Weights of a small contrastive image-text model.
Data: trained on photos of plants, animals and fungi (iNaturalist), 38949 training examples, 14.1 epochs.
Rows from block 3 of the text encoder of a small contrastive image-text model, named by matrix and row number. Rows with one number within an expert belong to one neuron, the router's apart. Each number is 128 + 32 x the weight over its row's rms, rounded and kept within 0 to 255. All counts start at 0. Numbers have three digits each. After the name is the row's rms in percent of the matrix's.
Before each expert's rows are labels from the 100 texts, of 14976, where the router gives the expert most weight on average: "fires on" is the input token at the peak. Only what is clearly more common there than usual is listed. The data: photos of plants, animals and fungi (iNaturalist).
# router: router (text_encoder.blocks.3.mlp.router.weight, 4x256, trained with AdamW), inputs 128-255
# up: expert up (text_encoder.blocks.3.mlp.up, 4x256x256), inputs 128-255
# down: expert down (text_encoder.blocks.3.mlp.down, 4x256x256, transposed), outputs 128-255

# expert 2
fires on: "e"
router.2 100:155131121072146156168162154218170121131130128112125124149140121177129138178181056204097133183143137174141092120128170127133135086113141137104093163094054119136091080065144137109103134098131175128137147097120127104135074162129131141117188116145168111075124120147104123130054142148070137068134086102101144136093116110134100127236112126116082118116179152108128155115110111180123143166195
up.12 096:122133138141129141121095137102108139122088130155104168154145135136142134130124176095091187145118082171195117151078129129139109129083145184116151174133143146147114136042089083135163157129113172144150105089171159136139118140131182103159095136118120090090104190078158108129159162108146129139109089101106125152141055165105101147140219116142052135158133112090119135095149055144136108100143
down.12 103:133086116096134103102216102201126086096092161107095049106069124158178139126111102086104034125103135124140082145121204053074152117201115098108168095126072107122129062131167137136161092130118075140112169131088104147091120141120080103108198078120129096158120120165175132124178114129134116098110146097154154165126140068126125132114133147146109135080119147142131119146114150108101176110074
up.13 106:164144122152133162107086122065161152144118208140132037142157116106082130139138137104100147145113127211156155110159117154115082150116191121165134147158162114187121128124188079121177158101130060138111164100134165110190108170109128144181132174118132113121099072144121089117160139097161118113104160147075102117051184160085137114082160091156119179092127123119140107163147169140078098089106
down.13 109:071144174112100129096160111144146147145163144156100171130105177104155103118115135165166154123087149066071146160056164132098143120109090106114168168114082140143151125101142145121131073157128165151139124183099095117070137074178095118095127091146119127135099126147131198088141149120097108176123079122182133162130151098081092198089105139083084116078164132154138142115132061120135121132164

# expert 0
fires on: "l"; "f"; "c"
router.0 098:144153121154090113079071097086116140139110106162130176066100095082124118130136104092122097162150169120118149080156088143166100144083128147080157115126158129110176183167127055130088134134129135095149127083122063142147141123115136131084174122088102131107146140131165098124160088099176136141127171175143139117127128160060120160087127125058155127133105110086172088070139103146143152156113
up.12 098:069127178113100134116159132142107126135174143150123128116127095114110069162125203112138152156109124191162099140159126123117083150124098113129174167068153084137176135089118120114129136113137118166116095162194101138152162076163097181102128167138126150087112143142111160053188076085099140144094126050151137152148192072112117049148173068137105097108143138134130104098127152154129140114130
down.12 091:133166131138137112147127066137168079114149099144128105118146184142113169078112051101125187168104145125127171154181134127128140157087160099175076107150178111120088124153092138222139143110159129139129121134132142088090114125132157097153088077086140119122138121110196145150122118158108077097142177120169144099123114143130144087079102126064177146192128105171141167163156163140130178126099
up.13 098:169106192154144174098149101102099099137116127081134133093167149119120130205063134110063158129130109139119120181217155071155138156145156149178082179059142115125151122070103104120179114109085155151093113125148138144109090188104118162113095115153081060152154106119103132106095116119121131093192113171168148151155156059127118134071140161145153189103129073140172108090166128114104113113121
down.13 093:114131109121048075120131145173102089135109093132082112050095092116126117133159090183135121105026138115125168137092150141157106182153122136075128089153164175128139127153176139068122091192126089114151144155145121100133149125125141129035137126118114177130153142128098106136143141095086089156127180102195107113186148156065167138173140106048099163194128105166141106153090053173163132150168

# expert 3
fires on: "s"; "i"
router.3 107:046120101140193139136111131103094131133124162131110097123154138078114161089074146138196087072148109131143119159088155091073138156173125124182118126183184119174127122142143195128160080129110106108090077170185167129110175162094130137166020132160123123179093146156122177122164122165109150139087138120102115102157109096139159074090124057138136145136060091191112088161118135055083152136079
up.12 106:107129167128096162157125135162181084153153198193142097194152115149080164180130124221187111115134117167154122124078170149168092112147117138096138098091100109195155179180069189172157136171147102184128122183135158138105172161129120126136122089155183059115122116088119129159161158100157127134102108099091147146166136191115142094111103121160173072117119159100059054133152111124141120133162
down.12 105:130125161123181111082089167195040148088057083126131107094129142185170116212109095099146143158116168096125120101196080120114139128082103125131104138105104081154118145151127067135102127077100131087078110126122107170123112138181155123126146140146122172188141132200136104083128153160144164122156168093111083138094151174115142170137111078077103116125111128122158199079143089128154148109073
up.13 095:178122147101115149121150110149133208126096205146179119110102122142128088106071131086112104124120198106091169180161080099128097124139170135070099108150113149119141091146088140178125144126163176178151105093118120113156124157077117169156112137184069115127166110132141088144089137084064095123161097101095178127108119213141127148147117084153122040068061095127123074118132083162129167107069
down.13 093:191171081109066079143097156116150107118193077108101132101126122124108093120201135078142078141146128153129085110114113143136107102112114164129145099146169108128157112152137132172094125106100091141076095133179086101176157093134161181092131098093179149143064116123160119074172167151105112144096139090079137132152187077164154129110128129190170114130129169149137176072130098149157097141239

# expert 1
fires on: ","
router.1 095:151116155148067112121151114089123124110140100117143138135162168135131123094121191068130150076070046085097152141105102141143151101137106097194125121151115131126145106164132137142189191180151110149118140160106142114127129113155125099144124109135123153152116085084096109113132168123100102142147097146137147105114156131177151135084160163208158150134138125109076167155153160161148083056118
up.12 102:098079134090088036116165080110164120189165148158171105189095200145149123077118138182108167137113210111115143139093156120145097094131130136177076135103122146072093092099116100141122191129109113162123120127216091100172137054143100141109135147065145150141177142130174113105190132145109147126160093071121096124124174109134140109061196132128186128112131116114170082169092080131113070156099
down.12 107:116146167162149119061170145227128124081101134073120095145129152120097133104099084114128168165146123150133173167166079126112170121153145114073173161061091061115188182168117151149146153134123185124120100123101134139121140131124105185165167131154080145185161156147142166131116147128134113176136113131147182127142158069108088139171083143166130127204124166153079174125134106137156149138156
up.13 094:102109114127133133142139159173143161148137081148085154115107204128098137119173110134191091139177147075088095084141064187157135129114095158116100160076178115177140096104131131071168124171132145149071086150080115131127150165132128175094098089082155137078146062115070200132128098210044078128159209092128132100127089151121125155090149158130111179119121160119122156174146106107159091127130
down.13 097:164131072153201160153144163120079124096151108174173104138145130113116082093133062151150100141148068140154125184190138102121139126110089115071173046144062167064126184136103142134115142173134094125165134086131136121100176123108117085161090133080159105180161165152126106173074056133194174090099068140136172214117108145145108108125109089096152156087105129125140098142168127175108163138082