config.toml
image_size = 48
encoder_fused_qkv = true
text_encoder_bias = "all"
residual_init = "scaled_by_depth"
Rows from block 2 of the image encoder of a small contrastive image-text model, named by matrix and row number. Rows with one number belong to one neuron. Each number is 500 + 40 x the weight over its row's rms, rounded and kept within 0 to 999. All counts start at 0. Numbers have three digits each.
After each neuron's rows are labels from the 100 images, of 14976, where the neuron reaches its highest value: "responds to" is what is common among them; "colour at peak" is the nearest of a few named colours to the mean colour under the peak. Only what is clearly more common there than usual is listed. The data: photos of plants, animals and fungi (iNaturalist).
# fc1: MLP up (encoder.blocks.2.mlp.fc1.weight, 192x48), inputs 0-47
# fc2: MLP down (encoder.blocks.2.mlp.fc2.weight, 48x192, transposed), outputs 0-47

fc1.122:529535490504486497447450513458452467525467481408560489488584484472534559550560432473518501485431522550467514497531481463464525530447527464538560
fc2.122:467489492522538542532392500526539508452553488555491415480532476514458532466456520540397506498572469563529444499475514535497488548529510511517526
responds to: class Insecta; phylum Arthropoda
colour at peak: pink

fc1.136:500509418540399518460506475441531512588527504460515527546527542516532522399540485433475538480471531470521489487521431527499503499495476514443463
fc2.136:524557516515500472466469522473551445535528464595458510475512524546525557474444454504564537485460488509521423406579504525496543519536507527470477
responds to: class Insecta; phylum Arthropoda
colour at peak: black

fc1.181:445483487467495453488515558486503469526454559495566460480557505487463594488585452494474456522549536520564479523464480469509470474413461550481475
fc2.181:499523480420574496491576432531469529530506474536436518517557476513523461508535455513590569525450503528540505538527523478513515440498547512431470
responds to: phylum Arthropoda; class Insecta
colour at peak: brown

fc1.28:428490512545577463508479489477473552479516440520492416494446513450470519500472588571497576505497467538464513454537523527506478461435545517545497
fc2.28:436463492464567464477489483457471560536486531498522431502552519509543518517525513606482500534461459551471519489563465479435476444523569521478442
responds to: order Passeriformes
colour at peak: brown

fc1.43:534477486478453524448446535511510508441509442460509474419484545428495558517493425515497510447484480449546450494516559497415504490550543538538549
fc2.43:472565465472493474521468487444482584501526509560447497462557428438543503474477505547475522488560462529454557509554475487538518555542467508433546
responds to: order Passeriformes
colour at peak: grey

fc1.80:553490465502455518414477573496512468531471517562554517543568488535459423529541506496494441433448482527481519534470434451482506523487439453514485
fc2.80:468492538419516438515536418524413563529458548476440462523489517485494536429498532512476574509477471557565501506463507501470501482500521533430503
responds to: order Lepidoptera
colour at peak: brown

fc1.166:452498540454518514510466448564465505496473506418534478429481511475501559496482489478507507456442506455487508500491441474411541507383550532457527
fc2.166:455533585536502549531535507574506540565538515542522521486489563515560565583528543544528480497556499523497500513524513514513603498488517548499539
responds to: phylum Arthropoda; class Insecta
colour at peak: pink

fc1.147:439511487562510497475438490506542501548539498507543547443469467567474476537564417497500426489462525519486562449506515462532476492428417518519483
fc2.147:551544498566471501483509447560532469459484486550455489507460523399518499458437572476493567480493506543520482511457509473441544512506548569526561
responds to: phylum Arthropoda; class Insecta
colour at peak: pink

fc1.30:456482546458468533482435478516457581471501471467509559456445496470463552525467515506468488445480608496542446552553541504477462536540515463506542
fc2.30:527543461579530514522500467487525468534521511441565470528517550464556475515513487478500489520453383587536520491548439530477493463495507578493538
responds to: phylum Arthropoda; class Insecta
colour at peak: black

fc1.107:475465535566499513495466593457538469508483443450480462471443467512553503568476523532441470442515517521531432481515521487552457540551489590490501
fc2.107:459426497482522544475550512495510492555457470409488487523473463525521520526490587492534471497427535515555491578505548423563498452503496508449465
responds to: order Passeriformes
colour at peak: grey

fc1.33:562514516479471504539539409452449507484479508503589501560540528478463465400510519449538477527483503530463539490478452550493575475504492506426509
fc2.33:423476479541519527443541529538524537519523460508486524484502440470527504528492553530501414408480507464571486523552530412508500481502433434511482
responds to: order Passeriformes
colour at peak: grey

fc1.134:494520511485462473538451499420479522453501487503514491449481462455495461489563513520490371526595540466504510438440522470451522472483536519461453
fc2.134:456547569505540476517501479540488534521443513467475495484496577538496586538413476558485545531460552501423527488538519540510509475503499410533526
responds to: phylum Arthropoda; class Insecta
colour at peak: brown; black

fc1.97:490513463525438502466503494521546507608458487450570483498460479548541456512507556454488522516541421506563529550518531558448479520534474495433535
fc2.97:433494525530496495511504535476429564418533522560480474513508460479529480593530539544525444491494550460449546506542505527535483448432526507542440
responds to: phylum Arthropoda; class Insecta; order Lepidoptera
colour at peak: brown

fc1.146:574471433442436529490559467452513497480537566573495571546460525493537540510435526493502491428515463493508457514487481474547513505424509530497451
fc2.146:436570474572560484457495529538519494495457459512519409473520504469490440576556493519504528508589520541418540483501529510483454490505507479477545
responds to: class: Aves; order Anseriformes; family: Anatidae
colour at peak: grey

fc1.105:458488409475455462475495498507430512524486527523489556573534535583450498473482501441481513491477508592552533549447529456456494544488549497539483
fc2.105:467492515501515461500484541518496483401495475493567474439484464421511460503471456553455452504575456481424461463543432512471494494497452475438536
responds to: class Insecta; phylum Arthropoda; order Lepidoptera
colour at peak: orange; yellow

fc1.58:487555548473507436524532553473509457489489559472448520502513518570470507558482454501526537474450560565540515528435489471514450516473559410456462
fc2.58:574493539506532511515520510575561486487585499513507473452537525395464576494513508516467553489525474505507526441512525503593521500492511551537559
responds to: class: Insecta; order Lepidoptera; family: Nymphalidae
colour at peak: orange

fc1.153:504525474505481521521549512452513520508518532576537493517495460499411411424476553497507500605544518494493532484512466488493553402469537479537484
fc2.153:490451573502519590438564457544497522472502508488546477477528533447468512534597557507440428443496493485543506511513553502516528461460478550491500
responds to: order Passeriformes
colour at peak: grey

fc1.86:419558533463524445487515486500437458471542506491469477474476545532401498485473574533480481480470538495414500491479538465439501468514535425552505
fc2.86:522426421549440557461528534494490552600446566509527515566516503443553538476502544482453418499491500492527488527521464471503512489478486526488473
responds to: class Aves; order Passeriformes
colour at peak: grey

fc1.52:559518476472502519435430456556501445519495423466551566533533482437504515550507453546603463518499455462496492448514483495512519543485545462524520
fc2.52:492545495535469430518467512412503584481511525514470520500451513524552526431452571507470459421511520491513512471529476478546525555507435560463451
responds to: order Passeriformes
colour at peak: grey