{
  "encoder_arch": "pvt",
  "model": "contrastive image-text model",
  "dataset": "photos of plants, animals and fungi (iNaturalist)",
  "train_examples": 38949,
  "image_size": 48,
  "crop_scale_min": 1,
  "horizontal_flip": true,
  "translate": 0.12,
  "cutout": 0.25,
  "tokenizer": "char",
  "vocab_size": 40,
  "loss": "sigmoid",
  "embed_dim": 256,
  "encoder_norm": "layernorm",
  "encoder_norm_position": "pre",
  "encoder_activation": "gelu_tanh",
  "encoder_mlp_ratio": 4,
  "encoder_head_dim": 32,
  "encoder_fused_qkv": true,
  "encoder_qk_norm": false,
  "encoder_parallel_block": false,
  "encoder_inner_norm": false,
  "encoder_patch_size": [2, 2],
  "encoder_depths": [4, 4, 4, 4],
  "encoder_widths": [48, 96, 192, 384],
  "text_encoder_causal": false,
  "text_encoder_width": 256,
  "text_encoder_layers": 8,
  "text_encoder_norm": "layernorm",
  "text_encoder_norm_position": "pre",
  "text_encoder_activation": "relu",
  "text_encoder_mlp_ratio": 3,
  "text_encoder_head_dim": 64,
  "text_encoder_fused_qkv": true,
  "text_encoder_bias": "all",
  "text_encoder_qk_norm": false,
  "text_encoder_layer_scale_init": 0.1,
  "text_encoder_parallel_block": false,
  "text_encoder_inner_norm": false,
  "text_encoder_moe": "expert_choice",
  "text_encoder_num_experts": 4,
  "text_encoder_moe_every": 2,
  "text_encoder_expert_mlp_ratio": 1,
  "text_encoder_experts_per_token": 2,
  "text_encoder_shared_expert": false,
  "text_encoder_positions": "rope",
  "residual_init": "scaled_by_depth",
  "optimizer": "soap",
  "beta2": 0.99,
  "lr": 0.0015,
  "beta1": 0.95,
  "shampoo_beta": 0.99,
  "eps": 1e-08,
  "precondition_frequency": 20,
  "max_precond_dim": 1024,
  "one_sided": false,
  "adamw_lr_other_params": 0.0016,
  "grad_clip": 1.0,
  "steps": 4300,
  "batch_size": 128,
  "epochs": 14.1,
  "lr_schedule": "cosine",
  "final_lr_fraction": 0.01,
  "warmup_steps": 860,
  "weight_decay": 0.2,
  "adamw_weight_decay_other_params": 0.05
}
Rows from block 3 of the text encoder of a small contrastive image-text model, named by matrix and row number. Rows with one number within an expert belong to one neuron, the router's apart. Each number is 500 + 25 x the weight over its row's rms, rounded and kept within 0 to 999. All counts start at 0. Numbers have three digits each. After the name is the row's rms in percent of the matrix's.
Before each expert's rows are labels from the 100 texts, of 14976, where the router gives the expert most weight on average: "fires on" is the input token at the peak. Only what is clearly more common there than usual is listed. The data: photos of plants, animals and fungi (iNaturalist).
# router: router (text_encoder.blocks.3.mlp.router.weight, 4x256, trained with AdamW), inputs 0-127
# up: expert up (text_encoder.blocks.3.mlp.up, 4x256x256), inputs 0-127
# down: expert down (text_encoder.blocks.3.mlp.down, 4x256x256, transposed), outputs 0-127

# expert 2
fires on: "e"
router.2 100:516555509503512467473517481500531496527509494501519497547519487473494480531539517515470517513500463519488501475531552511493480481511475547539518462488452527462547504509496456543513503472498488466527477523500492452477485526506492507522530515487500465465448540519510523504499503531533480536472506487485465497544521511483449519496499465469502502544493484511521487476473509522493503497507
up.0 103:515464512488530477545491507507469511498437489473480416500541478518484471515517532525527495516520494485494509482499516465464451529435507481539491465520494447528527518498490500479463492498516536469488484478507518493467474483499525478466489517464494506521501490496472564498484515534540545542489514479499521483536523516468471482519544489512480510472525463500498545493513507477494468531493
down.0 106:493546527502464505483536504500523480496493524520551506500504514541513517515530486505515498479513472479520517481484514544529502482482522489467557485548481492478486516480511448549554512521502481515500499522486466478545482522502526508497507521492514467448507477511498484471516517500521445455527480507470471471517480477488560505443479476525496512483493493483475490450483501508504514508546
up.1 103:529502519490497548502497480578464501511492495496497451462503474526461542523479502520526475500537479486489513507490464492515500548482498478533474492521468488503525496466536509477503439500464523508511518476525515509482534509448494527488490496501522524561486472499517543533493522453510512564496518499513560502530457526519461485492559515538505508486485537473460529512533516487508473512489
down.1 100:540533490535503497533520484498552492505503457471500527517474521521522491531542514478512539485512551482533506480499523474479430472522494518497501507527531519501483508463516514517475462495525508500484499501510492494494476494505496518502535494468479464462507512520504531455546509521511526464518492508444443474520501526490536481479499494477509489489512528491478498451553493526494548511479
up.2 100:456482490505513488501492490520443517514514514564513483513473536508452520478555471489521545481471490475534532477566500483481551497477494496462501483520513505506522547492544522488447554532476509497497492479508466523506497486462520520504468504482519480465496520512465506508521484540519462470505502534513476507505453509514543500499569502501504516463537475519539484491492479477506492540506
down.2 098:489537516484501505500480467513513504489451492444504483492531482468530481486498587504516529508513516483494539551450492476484525530468526481524492512467489557447498490542477503552492487512514506503509516506529505502462530540513459528514515490458474536475517477540494485449489508520492531468529492449501458503464555521492472506515463500493475451535474507496516527494516505511519457493484
up.3 099:505503476463469444464497529480507525443506530476505508491538499518501487475528500511481501498500512444493532511527472492506462501484483495504481467505490484499478512510524533481511456507457521515481480508516500529507491509539524463470481501555492485505482523533527491521499523524489475534513513500479485503481494537494496500509511523500561521526493473498502530465442498548531479527501
down.3 104:503493522505551545498494490459464518501478500478480478473486505494491515452521531516499501555474474500503494521466486511502527506486517497498469513523481513500486520532461457502491495471495470480538511537500500486532490510503465466500533546544494519479490512489511465509496470504517495437474486462587479491471524474514520487525483436512478499505511537490528473520468539508474547476495

# expert 3
fires on: "s"; "i"
router.3 107:510468506530480530511483508471475509486510484514517533511472515480516536455452485516489538499472536520520505516484488510497515483506510512499462494513502500464468476481501513483474484495485536509499474466467504535530481478528483511537495526536493470542510511502454481486524531470448512478492512494484526514457461458518499491502541518531515457508506542489531513490476472497470508497519
up.0 101:490484505471501481480476530489491483506491492476462510467524468503523478482511518459540524463507444489502469505479499469508485510546508495512555514482503460553498505508546507515494494491513460496517467502541500478446515462478497494500492511500501494492482553467558497507492524540484546494519474495486500524501480506461546485503517509477511473477468513505496507481520524497492556492510
down.0 105:487512497468463480487530526469510469497495497502470488499512465490519495518473491482451515478495519464474478464526512519498508492539436480515517497498462501488517511524501478505538482484485531536502540445527474530482494464501467534501496451515511529505469510485497495530515480460488500502542486480467474486480509480484492542492452526476494493516529515498540512455485478490532456515455
up.1 101:503452480503506452450530491515507499468520513525486515487510479515467492523464481455525494530502573514521492489498519504531492481511514490527519517464499532471511544492482579499509501527515511461493471534512460514465479473466518492503497453546460489530504509500471483541539474482476500448498484498527476527495528549495474544482484519518528522517449524520496465489467521454508496494551
down.1 105:493501494550522528503466529464467529452520528468535434496485502508477463513513511450463535469490516503458525470499481518500485487554509509512481489492481485513526452480493489520507517476467478493516547495442518499541505528484502454529491499496521491509549480503514445483515477521518473560508527474492451503473468527524486529472527493494464541450534492492506525457513535465508539488466
up.2 099:530493499508534495503524482487481499469532465475538510522518498525474560557493531497467485503453521511459513498496561418484485467508486526505520493503517538486526504498489539469477471481516517536503544516532459506495543509526475477501509472492440489442513505494510485503473449503523461502462496508467463529523477515515489499502467501553501517505496518523495469515506516444453537508484
down.2 102:482535503479486502539512503456525474489517467457463509491503486463478506504530505519516503473490492499545499463484449517507495496516468514502476495504513474530493497495535480546488473493500491542497531500508544472484520510477507544530494507496548503524529463469471519501513467539472520490523517481536471474467554503559534487500513494503498487542483486490513508488507478536523461533501
up.3 099:512488468513494483483490506466517511541479534478542541499520496509457483530482461478484503528522528501531514492501511512469484542475480541499477508487533492512508555483511488513477481489485458522529509506509530498507515527501481459544568477516504508511469489472496503506503455515486505455551485542481464486499481462524483509533474515500549495511468497470504517560547502495510451532460
down.3 098:490480505493486471482515473506515481501496499485492517470447498473531515501505506525496498512491496484491495502506564516525532525505493520482502510492511492530495517506469475522531485498521475475477509479489553467485419496501526491554520501457496527550495494525518476493484485447539508549533481463466528509499478519494507477474516538493470562536487516494525516491469530469510481500478

# expert 0
fires on: "l"; "f"; "c"
router.0 098:500517531517485531504474492528524473498474529476469465483477510525508465552500516464541467509556454486482472471469448490515493496497482473490539541510500465524471531490476520464526482532517537526515529512537483517527482471485525440433487523516483524482503468477541481514518487510524501472519543495535481484458491519507573496510470489514477555480483464515474488515507507525500459505491
up.0 099:502500531456559502501532497504519441440484514484554512479513491490467465477504524514475456503494468473504445467483510506524498516507510494523471464517487517458485515522531499516504502510461444521534468534495502533464489530474543482507529527483484476508500500533525510520529505499500498504498453506477512514509462470488513529490492475504475519491500493481488494568488489526539529512458
down.0 103:498484499458477476478508495515468488532519460483465466525487498494494492514529524520534528514499538467502477468506510504491539476462483506487522477461530496457476518449488485504507479554492472461484506480505463483492498510526507492523503518512527522520575525462487554512544486494513507532492512491490500454503553464511500554487507469468523488513505531532484516543506508516465479506505
up.1 103:511474505487506477512464507507489519472512503473493480504560465500524435507485521483528443507485524512474505458479500452512549515526497497515511503463487513474497493511558506506527508519513482508559503486453538525485492489519497517455504536470479481520509484526451513500515483477498475514535436478474510495546478519449495524521460513466482494503447550515490480492513505504491491467446
down.1 102:533462499519510507486495487495498474490476473513443503551481429551510472507492519512472486453481515501440481482517513443483470480484482495496469465560480491459489487514499493531519491472479495480508468495465466465513496524530527495529511517503491495486524530500489507439512507489537501510522524513514494494472486535528504514461519511526535521507504498507516529500463449500480457510537
up.2 092:509508520506480536519445510457545571464540540480470491526492511491508541498484525521500529499516488517456540495542493535490506507460530484523492527539519517499555499490522548438464536508518473528487518495453498542510485496514512480498543476475514517531535494502482505491523491494548505523496496478465496498460527496472462513508508514555496482475477522509486518490481491458479496446531
down.2 095:442466489500508514518504504518472496488481477526499477510511499508506487517498487535499507485485531484526533517496478508459442526479496492463532530480493541499504481506478474513507537505487512479523483523536498513498522476513502538476496485489524517510533485556473470509482486479481459481489537540520560508533466500519505452472535536479527519468514473488502465466547498502521470518479
up.3 095:519534519523498475501467474469486475491510534497530535520506503469474478493541502477502424526478479471478483523472465501521490503550513506512498501514495497493517534505451495497494490493456520488511533495511521485496503466486539462494524477459524484474507533511491520513515454487472494514493456524517524481566520501494484485492512483461502445515491511492458502529540497507534520520498
down.3 091:491478491494474472466494498486556510475481451516453482501502486517516499511502484529538545541480468542509471465493519498465531473466486511489481528505512460518516510445483462486495471548486509524453437464511475495472498502517467524483475517511500478499502450505540469497496533551523468503474537488471516497482514502482539557470525442503478471500516507555500471515474463480487486481487

# expert 1
fires on: ","
router.1 095:472466487457531487522519498476472540492509488536457518471547466511515509460517463478457482476450528468519514525509512492468487541472510465470484522512569507550495517499512526534489508511486471511448496494500514505463547517511495543504466460459503546510546480505474497489465502502476499498524457539474525499529551514506479503484490518485516473480552530474489507502549513454531509486456
up.0 108:519496517533513508486448504446537523479486469469520504507478487487496524472492534474535516464540458475531525489500512530499496487519527483481516486482492492493486529502512525518480491538503520510541466508485512483513496485536495469499555543524524470536487472450474532515510517506519521504495463554459564492485482501487494488496476469521522495492520503508510521455478465495502500484464
down.0 110:508485458480469497507499542515442504503506482510468513530498490527555518512514505505504514520507501470522473507520535489509498490503482503471499502493546511477470479507488526514565523477497484497487491502499521482522518541452472490498498477488519517507484484531546481507503489533511486509505511491493525542517520457507476510529517535468495514549505468527473491476562519498513501482532
up.1 097:525529532500527488506514456521498532495473510499527518523475479499455568550496514522508482488535509484505490496495538493502496489456512475464474479468509497461511528516540493490484499502507552464507487487537509513515451477507516489526523540513549540478518495508537527499446468536509507476523500499526513504489486479524502488511541451460508491488513483466537477477512511519490488463515
down.1 091:521495513494447501556509502490526504493506478476497489541518482525481497467542476514523482487478486566487516498473491493504502495488517529503495482570515517491546448495508480537498497472516489520481494501498456470496465482475507507461466492520455478485484474462482470453510510466490516492533524516472523492517491513525457524550470524461492515483535518557502527513529526457493504508495
up.2 106:518476484520480535488523485517471477499512512470457522511511490493534411506486476533509498525544444497494525556475534473461485472503491493470544548464511501452502501452498499469457483498498517510486485512460491512530517478484548547503479506499557511498468502492533469495505493537489525494511491514502457516491488529491526519494495512524539501552515509492492489496515471521492450485486
down.2 102:462512448501500545505473517489454539525513506551531509462447491480491535497484476486476511522512476467507456480492502518529528474512532530508498441505494543491523485511452482479486498494516511508509523455494477514500479485478519457495503459479458497489493514516492457493475472488474479480484501458509548532514511455468485530513510548483490495469535499523497524496457562514516486515524
up.3 095:487511469498529474521523533510472502497522506473493534520520526515482489482503473512514515476490517497520462515514477500488476524544520411552506497539494487500503518519488473508510523510500499494498491486488488489489485501471519545524529507496476529555492501533471527483517431529518456464506505445501500492503516487516490480443505484473494482480523526506465515511504481498486498469515
down.3 093:536481517453496493461503489494540497451484519481539499467463497486477451492499489472500528479514487526490524502494533513506484501475533533481485517488519543457443492514515483458534493490526456516508472502498440541475503503463501507512512498508549517476519454501477486499492479487500515513515517491490473502498542480514492485519545490505508486501486515486501517524478540491502498510487